python train.py --dataset="synthesized solo parts of chorales (CocoChorales)" --input="waveform_16khz" --targets=["instrument"] --norm_position="pre" --fused_qkv=true --inner_norm=false --moe_every=2 --expert_mlp_ratio=2 --positions="rope" --am_softmax_scale=30 --muon_scale="match_rms_adamw" --adamw_lr_other_params=0.0012 --final_lr_fraction=0.05 --warmup_steps=250 --weight_decay=0.2
Rows from block 8 of a small audio embedding model, named by matrix and row number. Rows with one number belong to one neuron. Each number is 50 + 12 x the weight over its row's rms, rounded and kept within 0 to 99. All counts start at 0.
Before each neuron's rows are labels from the 100 clips, of 14976, where the neuron reaches its largest size: "peak on" is the class under the peak. Only what is clearly more common there than usual is listed. The data: synthesized solo parts of chorales (CocoChorales).
# gate: MLP gate (model.blocks.8.mlp.gate.weight, 384x192), inputs 96-191
# fc1: MLP up (model.blocks.8.mlp.fc1.weight, 384x192), inputs 96-191
# fc2: MLP down (model.blocks.8.mlp.fc2.weight, 192x384, transposed), outputs 96-191

peak on: F5
gate.258:58 66 74 46 57 56 76 70 32 49 45 46 95 47 44 46 49 68 53 50 53 29 57 53 51 37 52 55 67 53 54 52 29 60 52 37 39 37 41 53 42 48 48 50 23 49 38 55 56 74 71 56 49 35 68 50 54 42 52 61 42 52 51 54 48 48 56 46 49 50 21 60 41 58 66 54 50 57 51 20 42 75 71 59 34 59 37 44 54 51 48 51 20 38 49 41
fc1.258:41 53 40 46 45 67 42 47 51 45 51 46 25 74 68 44 51 54 55 46 44 75 52 71 59 48 53 42 38 58 43 52 54 53 45 52 42 61 38 24 55 47 55 50 69 49 72 34 65 42 23 54 40 53 55 47 37 50 60 47 54 58 67 47 54 49 34 46 19 54 64 52 52 51 52 38 51 36 55 73 41 35 41 46 67 31 72 38 56 47 36 47 64 52 45 53
fc2.258:53 56 48 27 52 41 50 33 55 75 48 52 76 67 43 45 48 54 28 62 56 63 25 47 47 41 49 41 62 57 64 49 55 43 63 56 50 43 53 47 44 49 41 67 47 42 38 46 60 44 64 54 58 51 63 41 35 53 61 54 42 43 72 72 32 50 34 25 37 46 50 47 63 52 58 35 52 18 56 37 46 53 44 57 45 45 63 36 55 56 43 58 51 48 64 47

peak on: A#3
gate.13:50 47 40 49 53 16 65 62 44 79 55 51 56 49 44 42 49 40 38 44 47 34 56 29 46 68 39 54 83 42 41 26 33 48 52 47 57 34 58 57 38 71 46 48 55 32 48 41 36 44 53 61 50 46 43 61 60 72 58 59 49 52 45 50 54 59 45 66 45 57 34 78 28 56 42 43 53 78 34 24 34 52 44 49 40 47 39 50 17 67 50 76 51 31 48 36
fc1.13:50 55 49 47 27 47 49 42 44 39 67 44 52 52 33 48 35 58 61 30 57 51 39 44 61 64 46 42 33 48 52 60 74 36 53 56 50 55 55 40 44 45 51 68 64 46 49 31 45 50 58 29 62 55 50 39 44 49 36 33 61 59 48 57 50 52 64 50 54 61 61 71 58 42 60 54 53 45 46 73 50 51 41 54 49 53 60 34 51 33 38 52 48 54 54 48
fc2.13:54 55 46 52 77 37 21 53 65 37 53 50 72 51 19 41 50 71 48 32 44 79 31 54 50 46 48 55 27 57 51 59 38 32 21 63 44 54 76 41 52 56 51 47 37 51 22 52 40 47 50 40 54 55 49 65 55 39 61 38 43 81 48 43 55 38 50 59 58 65 60 50 57 50 31 53 72 68 61 58 35 35 61 58 76 52 68 49 76 50 48 40 26 56 51 54

peak on: D4
gate.332:43 34 60 32 60 32 53 69 46 30 32 55 55 48 45 53 50 48 50 53 61 73 43 29 51 46 47 49 60 52 40 46 46 56 40 32 42 59 48 43 56 53 55 21 44 30 49 49 47 54 50 64 45 16 47 41 67 47 83 50 30 40 42 48 57 54 51 55 52 21 40 62 53 67 54 31 34 80 60 20 49 60 59 55 46 53 89 63 63 51 53 52 51 46 50 43
fc1.332:54 49 49 32 39 37 41 50 53 64 45 56 81 56 58 41 76 19 47 62 51 60 17 47 36 40 51 53 45 57 51 39 42 54 60 45 56 32 66 56 60 58 50 65 40 53 51 46 57 48 48 54 52 37 51 55 71 48 33 68 64 69 58 55 27 29 44 48 71 57 33 37 38 52 55 45 47 43 49 52 50 49 66 50 62 48 50 52 37 62 51 34 68 51 61 54
fc2.332:46 21 47 21 61 55 42 47 58 51 34 42 73 38 50 62 52 51 61 50 53 73 55 56 68 35 40 40 38 58 50 57 47 62 61 44 49 64 48 47 48 38 46 55 78 42 53 48 42 50 45 46 62 55 68 28 49 52 51 55 53 79 76 67 46 48 45 50 69 64 50 44 37 43 46 59 68 38 38 47 51 50 51 48 49 51 27 45 47 66 55 57 52 49 56 56

peak on: A3
gate.1:66 51 39 45 44 67 67 88 63 63 47 48 68 54 29 38 47 61 36 46 56 49 48 49 48 49 52 44 50 54 42 49 29 64 45 24 50 39 54 56 50 50 53 37 56 37 16 48 63 50 67 43 42 47 27 49 64 52 58 55 41 46 29 40 72 59 69 48 49 47 54 63 33 59 41 71 38 40 38 46 49 50 32 48 54 46 41 54 50 45 32 50 31 66 26 68
fc1.1:56 35 61 44 58 50 46 42 51 27 80 49 49 45 41 54 60 48 57 46 38 53 67 49 58 33 60 37 67 71 53 54 54 54 46 46 60 64 41 51 46 54 45 49 65 69 46 56 53 34 44 50 66 47 63 56 56 45 85 42 52 29 59 60 54 48 38 41 81 52 64 37 63 36 73 28 51 38 43 42 57 30 71 66 46 56 54 46 45 50 33 52 59 40 81 55
fc2.1:68 30 43 53 71 46 46 45 58 44 46 55 56 52 48 40 46 70 51 07 46 45 48 62 40 38 49 37 52 67 18 41 33 56 56 43 37 62 63 43 54 58 50 43 70 43 45 49 66 39 34 48 54 53 76 57 40 43 42 56 45 47 44 63 43 50 61 41 49 49 51 61 49 52 58 49 71 37 58 46 34 61 57 42 37 36 74 53 44 49 50 57 84 55 46 51

peak on: A3
gate.122:61 51 44 60 52 51 53 71 59 67 54 23 46 29 66 50 46 43 48 55 40 36 50 43 50 64 50 65 53 51 54 54 18 65 57 47 44 52 50 45 63 60 47 58 40 46 59 60 39 63 59 61 40 49 34 66 49 64 61 61 50 40 31 46 64 58 53 49 48 48 43 45 31 48 36 64 45 36 45 38 67 49 50 44 46 61 55 45 31 54 46 54 50 68 45 43
fc1.122:48 38 62 53 50 50 53 50 29 50 74 14 40 34 48 45 49 56 38 62 39 54 54 69 48 62 48 42 56 58 21 84 28 46 90 36 27 56 68 44 49 47 28 58 49 51 40 57 59 41 53 56 48 64 48 48 57 53 76 59 28 48 36 50 56 42 51 43 58 56 47 49 21 44 39 53 63 39 50 80 46 46 57 47 42 61 42 37 50 64 63 53 33 34 51 64
fc2.122:41 60 40 56 57 82 39 70 20 41 38 30 55 62 56 40 56 37 46 50 42 56 40 56 78 56 46 43 47 61 56 51 47 34 50 60 39 45 43 34 60 52 43 38 47 60 43 65 65 59 44 50 53 51 47 50 41 54 71 77 46 84 47 38 46 52 41 49 49 51 52 65 57 47 47 44 55 68 56 68 47 38 39 39 55 48 63 52 50 10 56 66 54 49 34 47

peak on: D4
gate.289:52 47 47 25 50 49 44 84 48 37 43 50 52 50 42 29 72 63 46 50 55 45 66 53 50 47 49 49 61 43 45 45 51 48 54 45 45 50 48 37 55 55 46 28 55 49 52 61 29 53 50 51 51 60 58 37 53 53 60 69 51 60 43 67 25 48 50 62 48 63 51 65 18 51 49 47 45 75 46 57 50 54 55 45 44 49 43 27 39 53 39 51 44 50 46 22
fc1.289:52 57 63 62 45 51 47 55 43 58 40 42 49 65 49 47 48 40 25 14 54 21 56 87 49 68 33 60 72 33 62 53 30 50 50 50 54 39 77 43 42 36 52 56 47 53 53 51 42 48 48 57 48 78 45 49 23 63 57 55 53 48 41 71 56 51 45 44 48 89 35 71 32 52 50 64 74 54 44 61 41 41 45 50 46 47 35 70 46 48 56 49 45 25 50 38
fc2.289:46 59 67 28 40 78 59 83 47 45 45 48 48 53 51 53 56 54 49 37 49 39 61 48 39 55 35 66 61 25 49 68 53 55 54 53 64 51 61 48 47 70 37 47 63 65 44 55 54 29 48 42 35 57 18 78 56 41 38 90 63 40 49 49 54 37 31 66 66 60 48 52 50 51 52 52 82 64 26 25 52 37 48 42 59 34 34 53 38 42 41 47 48 49 60 41

peak on: A#3
gate.131:49 50 51 51 61 50 62 94 63 46 66 68 51 44 53 44 49 15 72 55 60 48 46 37 41 43 52 43 25 38 62 36 49 56 47 50 51 58 44 25 50 57 42 44 32 48 44 43 14 32 59 54 47 54 51 41 48 52 60 49 54 46 46 53 32 59 49 43 58 53 42 47 39 62 56 46 60 73 54 47 43 71 67 19 31 69 49 48 44 49 10 47 47 50 44 36
fc1.131:53 55 38 58 30 46 65 19 45 50 47 54 47 43 31 55 50 47 53 52 43 46 65 48 53 86 50 46 85 47 31 59 33 42 60 32 41 28 54 59 60 34 52 49 64 47 45 48 57 80 42 49 38 34 34 66 31 66 32 60 52 32 47 49 42 48 53 44 15 54 52 53 50 54 55 55 56 29 51 50 68 63 54 65 48 72 47 63 49 41 62 55 54 36 52 46
fc2.131:49 30 59 48 49 50 57 62 45 56 35 56 45 51 54 38 53 24 49 72 30 62 34 43 47 46 51 59 51 53 56 17 71 43 61 48 47 46 44 51 37 65 40 67 55 40 27 47 66 40 67 44 63 45 48 51 55 37 62 13 37 33 51 50 50 51 60 44 36 34 43 51 57 57 59 51 53 42 47 53 50 48 48 37 40 35 44 35 67 49 52 50 52 52 49 54

peak on: A#3
gate.73:60 49 51 50 45 49 55 48 60 46 50 50 50 45 48 52 53 50 52 48 63 47 37 82 50 69 59 50 50 57 28 53 31 72 53 50 58 50 42 56 50 35 55 50 50 24 50 34 50 50 49 60 50 49 99 43 50 57 50 72 46 50 49 53 36 51 54 10 52 51 29 50 50 52 47 51 31 81 56 50 60 48 50 64 50 49 49 50 36 54 28 50 50 49 49 50
fc1.73:72 71 47 44 64 55 39 54 50 49 50 50 51 50 58 50 51 60 50 50 50 47 51 51 51 57 50 50 43 52 51 50 49 50 38 50 61 00 50 50 38 51 51 59 19 78 52 41 52 51 50 24 50 40 50 52 50 71 48 50 95 27 51 51 54 54 40 47 52 50 45 73 54 53 41 48 55 51 54 41 50 49 47 50 54 51 52 75 50 50 49 50 53 50 50 11
fc2.73:50 50 50 50 50 51 57 20 50 48 62 44 52 43 50 45 57 50 55 49 14 50 50 50 47 49 49 54 50 74 83 50 52 50 50 49 50 50 43 50 50 50 18 50 51 50 32 49 50 50 24 63 50 47 50 50 50 33 61 50 54 43 50 50 50 99 42 50 50 50 47 50 65 54 50 39 50 50 49 50 19 61 51 50 65 50 53 50 50 50 62 50 99 50 40 50

peak on: F5
gate.14:53 43 52 58 45 56 83 64 34 49 27 36 53 48 47 51 49 47 65 33 74 47 58 48 69 32 48 39 71 35 51 49 36 61 56 52 59 35 48 57 31 54 36 58 63 51 54 62 35 57 52 42 41 42 71 43 57 58 65 61 45 51 83 56 38 48 52 64 50 48 15 48 37 70 55 50 49 42 58 36 35 60 54 65 51 49 49 35 57 58 31 50 44 65 45 54
fc1.14:45 84 47 48 66 53 47 47 62 48 52 43 57 52 64 57 53 52 52 52 32 40 58 46 47 53 46 69 50 39 56 55 76 37 58 54 49 49 65 33 59 53 56 40 34 64 39 33 24 36 47 64 48 41 54 49 28 48 51 26 49 58 50 29 83 51 40 47 32 53 71 62 63 39 43 47 75 46 55 46 80 49 42 47 49 45 45 50 28 59 49 49 49 03 42 50
fc2.14:53 55 56 43 62 68 41 51 50 52 39 54 54 51 50 38 56 46 59 38 65 37 56 39 59 58 44 61 45 32 38 41 33 71 50 29 70 51 54 63 49 41 56 34 35 54 59 45 37 71 56 47 65 25 61 29 57 75 59 28 20 44 67 60 39 49 40 42 57 63 41 64 54 50 47 38 82 49 30 26 46 40 25 46 48 45 50 27 45 52 75 32 50 53 34 45

peak on: A3
gate.147:50 70 71 50 50 50 80 52 54 46 53 49 64 50 52 41 06 51 55 41 46 51 46 50 08 41 09 60 48 56 75 52 50 47 44 50 62 50 37 50 54 63 40 74 50 70 40 53 51 46 50 34 50 61 45 39 46 69 76 42 68 32 47 50 53 47 51 50 51 61 49 69 75 73 63 70 74 33 50 45 50 43 48 49 44 49 48 54 50 45 48 50 56 50 42 55
fc1.147:15 53 50 70 49 49 52 47 50 50 08 53 66 44 69 50 40 31 48 50 66 51 62 78 34 58 49 33 43 47 70 45 47 52 65 41 48 72 47 46 50 48 50 41 58 42 50 45 53 39 64 37 50 49 43 36 49 62 49 64 48 47 57 54 76 24 52 61 59 53 55 49 53 50 62 32 50 49 67 54 40 58 55 48 50 52 50 47 40 50 52 66 51 46 28 36
fc2.147:31 41 45 42 51 24 80 53 52 48 47 60 48 71 51 73 53 71 51 51 39 61 49 52 39 49 52 41 25 46 44 55 50 50 32 50 49 68 49 43 51 50 50 52 55 49 38 52 48 49 51 26 50 44 26 53 57 48 50 49 50 50 50 52 51 45 66 51 56 50 60 55 45 50 50 46 64 53 52 51 51 49 47 44 29 39 45 53 53 58 47 95 60 06 28 14