config.yaml
targets: ["instrument"]
head_dim: 48
num_experts: 16
moe_every: 2
experts_per_token: 2
learning_rate: 0.0049
momentum: 0.95
lr_schedule: "wsd_sqrt"
Rows from block 9 of a small audio embedding model, named by matrix and row number. Rows with one number within an expert belong to one neuron, the router's apart. Each number is 128 + 24 x the weight over its row's rms, rounded and kept within 0 to 255. All counts start at 0. Numbers have three digits each. After the name is the row's rms in percent of the matrix's.
After each expert's rows are labels from the 100 clips, of 14976, where the router gives the expert most weight on average: "top examples" is what is common among them. Only what is clearly more common there than usual is listed. The data: synthesized solo parts of chorales (CocoChorales).
# router: router (model.blocks.9.mlp.router.weight, 16x192, trained with AdamW), inputs 0-95
# gate: expert gate (model.blocks.9.mlp.gate, 16x384x192), inputs 0-95
# up: expert up (model.blocks.9.mlp.up, 16x384x192), inputs 0-95
# down: expert down (model.blocks.9.mlp.down, 16x192x384, transposed), outputs 0-95

# expert 6
router.6 104:129136168161092105134189130109122120157160102087134135166127165208153114118132137124117090138118142114135121133104142141152112136157113132152114124140095144115049117093146065130152145142148109098112106090168133148132098161164173146098100131124148141122149135154125089128123134143128094183
gate.151 597:127112096137097165174127134144136128128158125120146236135117099106128149137146099129147128130091127134093178129125130146179110156114096116148103106161121133146064100132111120116130089119118112123054135128130160109104117127152167101126119128149114148127138134151129122116125123107124131139
up.151 552:127122098140078157129125154107138125140165127117101200127107137162108129134155118120140130130104133110120132125129106115097113098142117136115148087148112146116084129132108083113124102124090114127083120148137193150127093115126226092115116136127091132148187115180139160150132134141132103168
down.151 539:117159044126099163118100137146109161122144118128105216122122094137109134112108137178152148131093128093118120128129117139023110119128135114139097078122168076141084134132128116166142108128099116131123123139125151148158123128137207150129136096130120121151121109153122122128106113124145130126
gate.162 059:128128075128128128128128128128128128124128128128128127128128130131128127128079072128128102113128128128128128128123128128123133084166128128128143128174083093128135129106127128128128171062114128100128214128128206165169130139128128131142128128146128137154128128098128159154128128128127128116
up.162 060:128128182128138128128128128104128057128156128128128128128128128132168128131168128088128128128112128128209128128146128091016128104128128128131128128116128088128128128128064128170175066128128109128102128128116128128128131129128139128128128128082128156115185128128128197128128128128212128128
down.162 058:128128099094128061128128128129126128128103128128173078128128128127116141134105128148128128128128128129128128128128222133129128130128144128127128128128106129128152128128174122128127127128210128128129060071128129128067127128121067088128136149109128128127128230131124124128070128122128128128
top examples: cello; double bass

# expert 8
router.8 088:093095122148108119103123153119142149171154162155124138173137147125114174122133117141135116142141140126149130125118112092146113151129143171126134116147132166119137132082116078083164106129106052105124122106103122115136132117120111137128101127133140103098091114132144136131092105111105137127
gate.68 218:131117029152144184160142079178117119136124152133096135100128113158128104102104146135121136127152128137115126152107141132123129124150092132127122119164099085131140175123169131138112144124143116092066137103121144106129152161125117109182129109160101147125128096107120101135137114148126154112
up.68 301:136131108127168105154140102124154091129098155142078120131150100144132128125114130138139131145160132170148120130133137119096175078109115097127096125128133163102121166118149135149141131125114138115135145124130093111088143136135121179125150125128124130138118106141122148136153124135129135120
down.68 268:142126023173105137116149090141128115112164129130121161119117127182129122175108123120114134111128137127095125129115171158121127132129089127149147130139124106125145143137157113140115099135138089155073127179115199120111069157141141084153099117117080133087085142150140146132131129160107123146
gate.80 663:110144236097136145158116121089127138128056144177126158137162123143114111110156100203122125131137118149142122151137143119128164139151151128116105090111137135117138166120060137129106096136170145115154113127165096115097145108140130150156142136152168142116142120104119095109154127107118101082
up.80 576:123136036140121116122148126140137132134179105109075138134102137153124142178128123077135144107124140125125142133135154147112103095122080135126136164152113159134116117126104108129125127128103085147094145136114184127115130132143169122124086134109094124102135138147139223154121125126122130151
down.80 561:153122026176129128112132124127152137125181113078134069124129159129130130156137123069128150105132143129120156129134175127120121074115137122141204135131111168154151101117163121158116143123085164094134135149138145138119083118143099134117132121121126115131161122163123175135129136127139128116
top examples: clarinet; note G#4; note D#4; note A#4

# expert 13
router.13 103:144166141097098130132124120125147083131162145097178104155118155150155122125159127114145118135131182121122176127084123109110156101097099184118171157125137133123113096149151099153091104147103115105156109135114148094138116129125151105141111095084173103107146110116093103140096105166099160179
gate.104 289:110143101130149128125138127101105132149130131124127111127116111065149136094117128156123141132124127137125110110156147122123150171120144127128081131067137128174159155142129141109108105160172122143128110077129115128167189124090096134087127130120124138133121151150146112110121126119152135156
up.104 269:099138129115115144102137142101079136146104112150170050129146137131128161128138127109094135141151151131115119091144127129105116118140164160135149135128130084131132159159114129130104136108141130097120142153080137128186117134130115142087122123093136131121172140093130128105161096112170114155
down.104 280:128118109141113119157133117113122132129132139075207120132128130134142142108125148150086107088125121106121121148064167113119145139136126148148131161114106145132082131133116134112130127114094123139154133130125128068140084144128135126112128114116128144160162159124152105134136150133134092145
gate.115 335:122161103165138152134131144116097124132117109091145158124129113137116134152053173168118157108127158121122099172114087143083112109122152127116049157117196106149129153171163128132115145128126139122174142108122131135102110156128100145135092094156123137120082128101125103152110158132119141126
up.115 277:114144128141115137117103144050109121171075146145107116118113133126140135146127140162128114155116128128081118122128117126136180158121129133118155099156097092179149121123111129127123173126129098120132115123133130111109166125142104103107091069109128130119097130105137089155140114139125124114
down.115 353:141129073146079122117111160111122148105140135124127141120158183129138134131124153182129120122127101095105128151142127085077127096105130126114138119180124103153121104099157110133155140136080137091140140112125139129115104143160097161121133090086149120159130141149129112150122133123130132128
top examples: saxophone; note E4

# expert 1
router.1 103:101126115118117113152135116096140084200145137170126076126113095103117214162182120123113108138122107109119160109174137109108118122155151166103167137130122119097130124104116085168160154079123113106111124117147120120146121122121180136125114122130163140138083093170125158136104107134139134130
gate.63 461:106137031161122130124126141165159142137161122109113173146122112149137118112121113140124151113157148185118088120094166148107063163134062129127126119124118113114158082098141108148099138133166124179133121117108140109131124163126156128113116081129105117121126097157118146154163128154128167130
up.63 494:123111150124145126113124149102124131125153107133125030090125137156125143122126114055142151089126116120127130135174123117127155091125130126131194160076160131134124111163128110137130110114113112141176144100120165146138171119152098114117161183102137130125098141104084159137101138113123119170
down.63 424:115135142126135141126131128120136149144139093188122094133141168125115142116149137134122139126141139167102089142126166082028140057117074159112132128102143144129174131128126139133142079115125064102155139106135127119108207152122093166131154150116126158133123123133114150128130119115101113107
gate.66 399:112109149121118122170129147163108120144118093084121111144049124162116163168109111123137121107090147162118131172114169146138127131131119139093122181138107099118077159141067122127167156148101098144117136160107223153110119142166137074139105118132097141126086130099128142170119126142103120181
up.66 428:119149078122077120126132120118165127123090139180139157121149122055124123126117102162147132140151106149124135103135123115119121121133107114143139078113156179134135107108131147110135061158216132136111106108151066149163177110116135169106141166140138129154157121190134097112126144110126129068
down.66 456:156126173132115117112130120160052129121138136156169099103130122155132125115078123158126121155127130135136107126106115124137129125130149109128134135109143092122107127158207123125178117139071096143175154133067108126138096138150065134133180149116157132125101147095102113145097131138126149123
top examples: tuba; note D4; note G3

# expert 10
router.10 095:149145142100160107115142125139177120114125100137127127129116186159150150120119165151122130128142123119154179122166129138148099127138122113130123095147077149131098116144102163174123093155158156105108119157149122151117134125172122117154107118153168149167150151149129131089119134092107158123
gate.105 166:125126089157121131140133128087136097126118158128122167134129118099086112129109127182101137120145151084092102118153109138115082035132127128150127147128164112099118110125114117162122120134129180176100126170138126123130124094128130162128128096119134117082158151182128094121150149142165136126
up.105 218:116124068140116134126169129074151091123117134098143155090131125054128103131119127134112161119165134106107100130181065114092087113138129128148142129144196131095105116124123088130120090113136162128108128112128114128157156129108120142092128129122109128128148148182129075129156141122168138104
down.105 250:125128095140139149129128128105090130105083113127142210080116103141107097172109128142092128113128128128130060130126121144128118104124141128105108131117131119137139150176154143155135083128115166110128130120124172139123090128142054123213128098127117116111087133128115100131128133161140135170
gate.111 342:134110046163132149115137139139132125103140140128166141128131091142130137151040144124103156167139127132083105111105152104140127125159114122130126133149112128144160125145206133117125151121128099132120172110123120133150113111087081118133210138146124142142092129110136097126116152131125162089
up.111 208:124056107127127205179127129103102130124134141128144153134128131127145116100143122192111129124129097127128139127130149137206133113133099095126097140158160121128170128128148141113112127098166137133121160094135125129117176119127125111136160128167138149135120132113151101130188146116103128084
down.111 252:113127142127141108134139128103127126143072172140129124101162127131128087137127124148140131159107126140140097138110114130101211128125133117129125131128182126180139126115081110121126105129150155101139127128172090128069210139144091162149148138119128118108134140137128141104128084110156092149
top examples: viola

# expert 4
router.4 108:107126145123093148127126153096140101185126145110148120099141171072139146150165127125141150097139134128113130135135130135124094117133151138094154096151083133106149133151141088153130115135134092095126115144138132107136154116154147061100124137120116138158116122119102154118105135127088097152
gate.43 104:100093169099129128128102128111141128072126118128131137106128085127122142129128103179101127169127117149129117152128168118168145101161128131128125128055138145128136128128087178092128126125176118127126128170117085121128153104114129128128129112083130185126122116107147107125167138139128122124
up.43 141:149116116134132127140168134151109067128145134123133154128130108182138128141117152108164088163136131126126167123130065126093103139123131134129068145127144108133104128133160161124137127128105079150093146129118134129129100126093201128124142138165124124127128130158165129142121136133115135110
down.43 130:130081086115136099124128132084165163105149127060136126158125156097185130134121165136137112157123129127086152128127129125120139207086121118131134165133109107124077089093144162120132161133096134139133128135134137107125143126118105123106127072129168092160127135119161139124114116129121152129
gate.44 175:128133134128120128117117096082128090076139128129129112142105128125094103106129122143116083085170119140127121156108119149052129072149185132107130138150117101114136125117110137122111142131171155133094128132117126126155131164123111164130141127105134158153125162152113124135156120110137116126
up.44 192:121121102127125135149135119106123127147129177136171167139102132058151090132108141134137118122097131120128120091137123126065158124162095152129113123127081128154132082131172123126149098154128136086057115154144087121182151156128102156128183160122136133121135119153132080120135130183121138134
down.44 171:095128115154183085195139111142109128137110112093134112131130124052128148107139156119112116125137128138132129119127072092105128094140077169141107109136125122128090127130066148132171149127134100124141111099123120128183158144109107153146131131149118151131134126140130115123120123134169141139
top examples: saxophone

# expert 15
router.15 111:111134129156095146127098141156134126120152171162114083105112137102120140079159129149143111133112117139103150133127125138092101133109126126166159129132093083174087147134171096134155162137146106155120115162146120135154136145163125122096088128110090157096133098171110150097163139143108100165
gate.24 198:099167095130128064135142128175146122138096128118131139128136083128148165129113102141128128117133063128129127143092147128191118129160114155135088165136183153066159132135111128142107122127138131154128128156073135084128129114110155107120128163075112099128109122102123127128141096128112164128
up.24 200:083128142134132116145133124095126128129063142130120099131147132105061158137129126148121078171112155120110123124125131129155132190121118112153124124099124121202059116126157112117111153125125129038129131028166127173121156131141115157112136135191128162144115126173112112131085145115129093128
down.24 222:103137165129135127152144128127127137111052131147128148152131129088128186070130093147128125128161122145151144126128131173186114151128117127120076110118126096112088120140145128133119171157074116157123129066130103149161131132147129129122157153177160122131128146137111132089123132130123128125
gate.34 285:102132108102179123128161121119137117155102108121114087140128138133131170136109133112105158086101122133143125120110183148143132128152098145133128173111120136161130179136089125128124175117134065139128129125156155135125137153126113096114130143118130127126075176125119132138096100123142121135
up.34 255:126150119117133143086110131138142126124159142119126175124113122172137116105124127133157126114085129136136141132137129131078146043182124141124115099115120104127144144118181140128159086145090110123137138160114125128115122132127163136156142114131125152147129125133122172146118125122118129115
down.34 261:124158138146118132128153122170129126129134127139100125111121083155129105116106124125166127141115131134120110147145145119147134159127126122133084138087217151137094128138148057125173113133072049136144137127108127120130130141127158124151118117134158155135103117076120144166127148126120164127
top examples: saxophone; note G#4; note F#4; note E4

# expert 3
router.3 087:124158144149072119090116152119108173108145139145110108107137125168147167124165105108096166096096132103106157127170118157122173100130129158117136092134121104120109094153145114169138144120184109123158093097125134130109132095137169142127099084152148124126113113098145129119129141121099088142
gate.49 356:120147111125134131134131128121126123135089110124108154163127118127124128126112108135129105114131140108126137099123109114128059123146172114142101123130134126150128181139127137145147106180178173124117144139123119165091137106147093137138119144134126130135162101120129103135094143090127138132
up.49 307:124168174122135126103112126110127138125057134171067135129159122135087113119115107129154111129152169081170131119135113120119104134130155130126100124126172124125125163141031163140097143126130188106148134144130130131077160134168108153139108134151139130150126115114135131137139150103099101109
down.49 368:123133091139101138149132136115136126177134128137158126135168186071136123114150132085160143138126169125127164093144046141175111148100158139149123117123142139153107098154142101123180111130108072110109120133137160116159156130126124106061131121134138134140170141136095127125096124159143126165
gate.63 445:136153112121161141098111111170126128106138126103063130100132110152132131131139145053149161122125146126126152148128199136137145174094124143111132117100133176154117142123122124118122118130114130181210133116129137134117103135130116132096129128107140106120132100113138166159120135111100112131
up.63 458:141164146129179129096121116171138117103158123112060109087125113143142125123130142055167156113108144132127138138119193142130143170116118151133136113083154186152123111135143118125125093137111100166210127118136116132124102118124154132102127148108123124113136102129141158163120144127107101143
down.63 446:129141083084156117160130120142132149104120104104115088174085117098098164136065125094128134133165125107142085102110125113175141142147100109124117120106159109086178137123124130118141119125141132098090115112154143130123156126117153122113136170147095132125095153129149137127126112128130124123
top examples: oboe; tuba